Weights of a small self-supervised image encoder.
Model: 13.6M parameters, norm rmsnorm.
Rows from block 2 of a small self-supervised image encoder, named by matrix and row number. Rows with one number belong to one neuron. Each number is 128 + 24 x the weight over its row's rms, rounded and kept within 0 to 255. All counts start at 0. Numbers have three digits each.
After each neuron's rows are labels from the 100 images, of 14976, where the neuron reaches its highest value: "patch colour" is the nearest of a few named colours to the mean colour under the peak. Only what is clearly more common there than usual is listed. The data: photos of plants and fungi (iNaturalist).
# fc1: MLP up (model.blocks.2.mlp.fc1.weight, 384x96), inputs 0-47
# fc2: MLP down (model.blocks.2.mlp.fc2.weight, 96x384, transposed), outputs 0-47

fc1.67:126161123109152125159142093090085082138149138145093108149141111142144104143124113096169140141141128134112103122118147119137091141168102156116124
fc2.67:188107137118172130155146112196138134112113166124149131122151124087093158129104165140110113109144140128145128135155147144100148147147153108141172
patch colour: brown

fc1.183:122098099150138162171109120086147152159116126152132137112075090104092149161153117157128067121117133158123154124101151121154118155148147109101140
fc2.183:150108099160137127153153097161110088141103173119090128134143149125126118198074126092140159106099115139126133154160152156111134120159079150114139
patch colour: pink; white

fc1.376:143114060095130119110114096100157138125140178109152102138141092131156133150098153052130183154158114148132110145144123148152123086118123153108120
fc2.376:112093158142121102109171142153121134127127148144130105139116097116124113131124129159114097136081142094186130129124115087137123108117143154128165
patch colour: brown

fc1.231:159143120108097134119131166125156127137099168178111122130162163138155140081102131114151117124100098132154162156169199127142121150110105089157142
fc2.231:094166165104101151123171110111135105131135109097169109130128141138124126154170111139143086107161188134109119087100147085137147108117154081095165
patch colour: cyan

fc1.249:164156139097095153179100100159119094087167154136108165090144115119140130133135133126119130142114151141119124151146138074093170142118181129126160
fc2.249:149148129161118130136160135113101152125151120181145090162144136134148104138181133116127088119127136098113151152155101118130153111136127159104186
patch colour: black

fc1.370:142091124147135160131101116125141124140133146143103112131152086098108119140085111109121172067127168133106139143121133171139087095137122147103169
fc2.370:137131131142128113097089133146173142127157098146174155120189121130103130146139109084131136101121142130146144113096104174139099148131101115080185
patch colour: pink

fc1.79:177165117104127148115124165129181155158154147149154107153122126137096168135174126123132142142162134072159144108114170148136121132163128119114141
fc2.79:126103101139115098089170074112087081100088137107105136123119150159101136131158160149133110092142120145133146131135115118108126117141089124111116
patch colour: cyan

fc1.191:169109082131157139128094077112150067111131135108150168135112181072093137142130116115151108106132135139173131120138116134102114141198145112087125
fc2.191:112139131155148120076127139100102112107144142173152132140115119116129123111099145111121155110153161137131155158127130108082109129171099199100123
patch colour: white

fc1.19:094107118082156140117094133106109144129104135180152168120114125117135125154106147142141089153140134108144135112074134114100101107122143147094158
fc2.19:134110114138142120125147146104197119151149103147120162111144119157105148109113118139136127129151141129142109132112108088117141131065129158129130
patch colour: brown; black

fc1.246:122133111147141154120110115135098168173110116147145123154111143119123169112120142167169110108148168140166136130147156191119117157144118112107142
fc2.246:132134124080108186122107122172129130141099115142151113155130162138080128133147095085104117110129168143145168103163139139151115138146112092104149
patch colour: pink

fc1.69:111107099122167091148094122158096112157105126094167178145109135123095142099121122125108112146103103125104157087106123110093128137153146125171153
fc2.69:109133142155159141109087136081105125122130151117116129119146120125125159101111136098141155138111121106094152159134104143123111115192132087099075
patch colour: brown

fc1.366:148088125114108096155165150120128139111112134124153129137082121109137161123150102109112147119121096122096103125131171117123113112118105132123140
fc2.366:115127126132123160093129101102108100154116184140107107142134166101096102138130160160114100118117108159140095102131134077116156099128098157124171
patch colour: black

fc1.372:137146112099101149109109144116136116169148147139130127112102109091116152146099138097140108107121183109128151104106110129076104101150145134071132
fc2.372:176116100106103113095087161120140136104126129153112083115138129136130115138130147116156107129099113076156167169096136149147126106130100108123106
patch colour: white

fc1.322:104173136137166120112149135134155117118080141125099134121094178130164139162096146080156099122170172086172132130165118094091100154137109109107116
fc2.322:109132137117126150147142168084119111115114102128138073126126172099096142125152094155171098127121116112128127093141125105121112124171107111130103
patch colour: cyan; white

fc1.98:140144095099146133088101132100114146144116149149108113129168155131089129147148140100105163147101143113090130135082141128083133095109163185101128
fc2.98:123129134181115156124136122119119127150124091111127119162134122101116145126118154152114125126093121066083179144113139097174150107115113125115137
patch colour: brown

fc1.10:108167141130096162151112092127172126154114146150100151161113093107147106117141132094097123099092162105105128079141123157118173095115107114138160
fc2.10:128139109111155139121134078138113156117144124145153164122126160120144162155149130126111156089122136121123152145101159132149111134169117100137147
patch colour: green

fc1.169:143167131143154136130153149169190126137151159103115154161123123135142152166089102121140111136137139125133123106093117111134148129175132108122113
fc2.169:098089118089107116145147088117077171134119118149134130121121109134141154099132116131177117113112169095103070169154121138110105125146115120112122
patch colour: pink

fc1.265:117132081128170142103117135144142130137114129127115135115136137147140079135112171130076144148132130136136114125092132142102120111160142181103181
fc2.265:081130163145139115157165145105146135132126110110127123082147155103144153155130131100132104085093128115108155118129095128121145149147130118166142
patch colour: brown; black

fc1.212:155134109155137131099166106132212087121144118126119112124134091167131178143156143104110144150108140128129172129101184141102144142125134115114142
fc2.212:104107133099150121096102127147094174126153107116139125131095102100151099187150107152134114092165149139163138158140123094111149142136074099156117
patch colour: cyan; pink

fc1.245:144132130158127138123138117106141142164090137141183135187120086097122125129092110102138121089135167140132141113125117172093125160119101139137122
fc2.245:164096062096132143138124102167132122103152112125138138154127129141094092114156099117118132115178172132131137140161140132133105121117133121109132
patch colour: grey

fc1.160:115157138127126079124176115125135139165157153069147099184165123102152133138103135078113139127089106136109133109109088146117119142149119062153138
fc2.160:154163160113098144115144116169116151151120139142121097117201097083127141114112133150164136110118131128128122118148081124119102117093113111075129
patch colour: green

fc1.363:143107150132111135123162111138117181094110122115124159091163177101126129124134130115094177121108114117108123144141119174108187121137130147182127
fc2.363:098078115093178119101116148127114178109159139104120111143141144153162082133105136153099098127155145114188181128080120085142114136127106108169096
patch colour: brown

fc1.95:155185117158132157119173131171134116055144163120156112124118092082116138125119097140135135136150140102116161132149134108134125094141139081120099
fc2.95:122121135144114089144150117151091095107145118138120154157086132143095141144118156148159123089088115186141102101132179123095132109128141138163136
patch colour: green

fc1.96:142130147128155128079138114102173096130128166125103117126110119133092145133139102125154157155126105142145120089127061129146141155107143103136150
fc2.96:138175128146120100167118161147103133095114088156124160089096141129154090095137117181163098134143122135161099159113151134096142112145121146158145
patch colour: black

fc1.124:125143135162124140148183090125162148093123170130178120148136109141109107148088166134126114126117143111147169145140139152156137197150126106089140
fc2.124:092151106103130111130137149109106087117099128079124109182093142077177149121148115129106131103126101092105137110131142128103155113165154116137176
patch colour: pink

fc1.271:102144111140139138113160141121158140121137096150138115131130093121163192090139115134103181128136162148147116085137080136138110142112088124087104
fc2.271:133108126112101107065132130120102126143072098110156107143137120134113189142154128115111128109139133135130146099102154112110156167127157132140148
patch colour: brown

fc1.50:141152113110129157132135132126124126084111150107138116169101144154133100109123129141154136155173124117104133115098152137114094152100145140134111
fc2.50:113138124131139081144118140163145138185107141127077162092128149105116145123145119137108145134072157100108134151113162142098154170154121109125143
patch colour: pink

fc1.21:081141131151184140118159099147126116153084124143099109102167107126119150158112173165156135134137146109125122124152104131154123148140122119141132
fc2.21:122107119163132132164148157125139143100132105151096125159137072105128121132133122126091105116124095110109150118131135115136117118121161135154161
patch colour: brown

fc1.264:114104127102081163162122107079154106108118118162111166124098139132160185118109118118125140100117113160109146150114157160145089103143142171125153
fc2.264:134133163138147089150139138097127133117128154191131136128109199126158104132136121131130141128166122135139158136074131096179150151126118110138090
patch colour: grey

fc1.119:155185120154108129124129106136142116057112114134171126159158117147110123139126079144175114148162162159109154139141154126112106152137136086145128
fc2.119:098150100152138100123209121141147101152123173124146145161144155103113136119104132206119122112125151108125156142130183067154130151117160100123149
patch colour: pink

fc1.211:164123113142135138140144150143114093144111135101131166128093065089129133101102110097152144087121090152090151107105162131115159098126124146139131
fc2.211:130115173067148132120084128113132110132130129124138172102147171145155171127135130132143156182150136131153108105103125124125125126113184150124156
patch colour: grey

fc1.288:101113113120131095080140086148133162127122127130123145187138119135103162110122167078132122163081098124106148120110130122104160129166121101142137
fc2.288:113104137104111135121078142180088128154140148075143128084132140105158160140128108157080067136124101081151112152112098129153135145136142116128139
patch colour: green

fc1.12:129083126163104104145162130121110126121124140154133139127103157150111182146150138173151134134129125164180147109170114130125157168073149104135128
fc2.12:121149089099128130108120100130118099129104180125097122087149143077128129136117153101144097118140140131115148095123115144076106133124095180110137
patch colour: pink

fc1.70:122112136129149188118151149130120142133135117135121120126114087120122143123120137171078150112115048134099088109108124125143146101117113197103142
fc2.70:114136115143099125078154131151142150137113133154150119160150136115136114137126121170103141130116103083148138117085097072149107166116147142107113
patch colour: brown

fc1.266:130146121162109174140142094128101163110105138148106131151146103113108150144158109128112172102093133133097085143115119133135118115115121125099186
fc2.266:119080120077117126103093120141129125111129085114145158132149168137124157172133140156168127116089129124138153143142139125100158147156124160139137
patch colour: brown

fc1.56:092100109120186124127145131093149146106129144128137123089149164108152128138152084100119109092158139074114146184170143139124110150128131112165182
fc2.56:113136151153129115151109160094171123125139116135097106137139169151082085089098102140147135120151082119157134091120154097137108131141082151129161
patch colour: pink

fc1.177:096096075134126136105088149089098102138121140092119166144141136098135146098160113106125136132111101135072129106131108118122156100133157135138127
fc2.177:088113156107115147111119129117150137096135177133087137124129129090097111116164143148110153107134120172156142135138096131090158105152113096126137
patch colour: black

fc1.340:118137136111164136172154108158154088104129115133104104140100140128130176118131175138189096124137183136162173115154163142133096135133183110135166
fc2.340:116139101110164114161146184071145134128088194139136119161121179100069140142155151140145153136167158149126134125123142094140144088144121101095133
patch colour: white

fc1.62:131164128147137175100156098148208106128177113158150113122115132117127139142181108117144103099112150114144132117177145096104123127126136101104117
fc2.62:127087093130142144104140138081099090140099148125126146103122158140111122105125145173104102135120112131121153181126131139111116132141063072144091
patch colour: cyan; blue

fc1.135:139151116123117137175155137123107098088091081117145161127086118108115150151097141119173149103137121163110121081137144112113092112143173163110190
fc2.135:093091070136132116178136153118152134200121119145120106168120093145115145164134125158150134109136143146153127128107114128135132112110148134148119
patch colour: pink

fc1.195:144118121115074127122172119128132114107123129120171134131117120143149147125124175136133150170079166085079136120104142136142111163108199070091169
fc2.195:159111113144111133154123142152099169128121092118121147159097151130113122170151144133089102112120101135143086140102158132147097127139110109155114
patch colour: pink

fc1.216:100154149117128140136162082150139149101141118106102115145109130114097131132099149124124118084067114138143125146114135114135121158113165134201131
fc2.216:125136089129129075117117152103127118142124129130174141135120122172146114121115080108125104100098140171185155161130142121090104115136106103130134
patch colour: black

fc1.218:102129089113162106137171095114119121135158153128076119145149128127127151128100157110140154113087113103117119099126109140104114120149148086143082
fc2.218:165085115136104146152165080127112159087136140101095121142174069121097097134134127116133104132113148114118153174119098122105115166109116105124064
patch colour: green

fc1.319:116116097087176154101136132144137130154131120169068112085093154161133156143131138100129134141126136106131169111138126121126167151097133113154134
fc2.319:088131101158103137103128120145106151154163115150124124140147107124162132139139163143115098136136134112108126113141120103126132173120116129182154
patch colour: green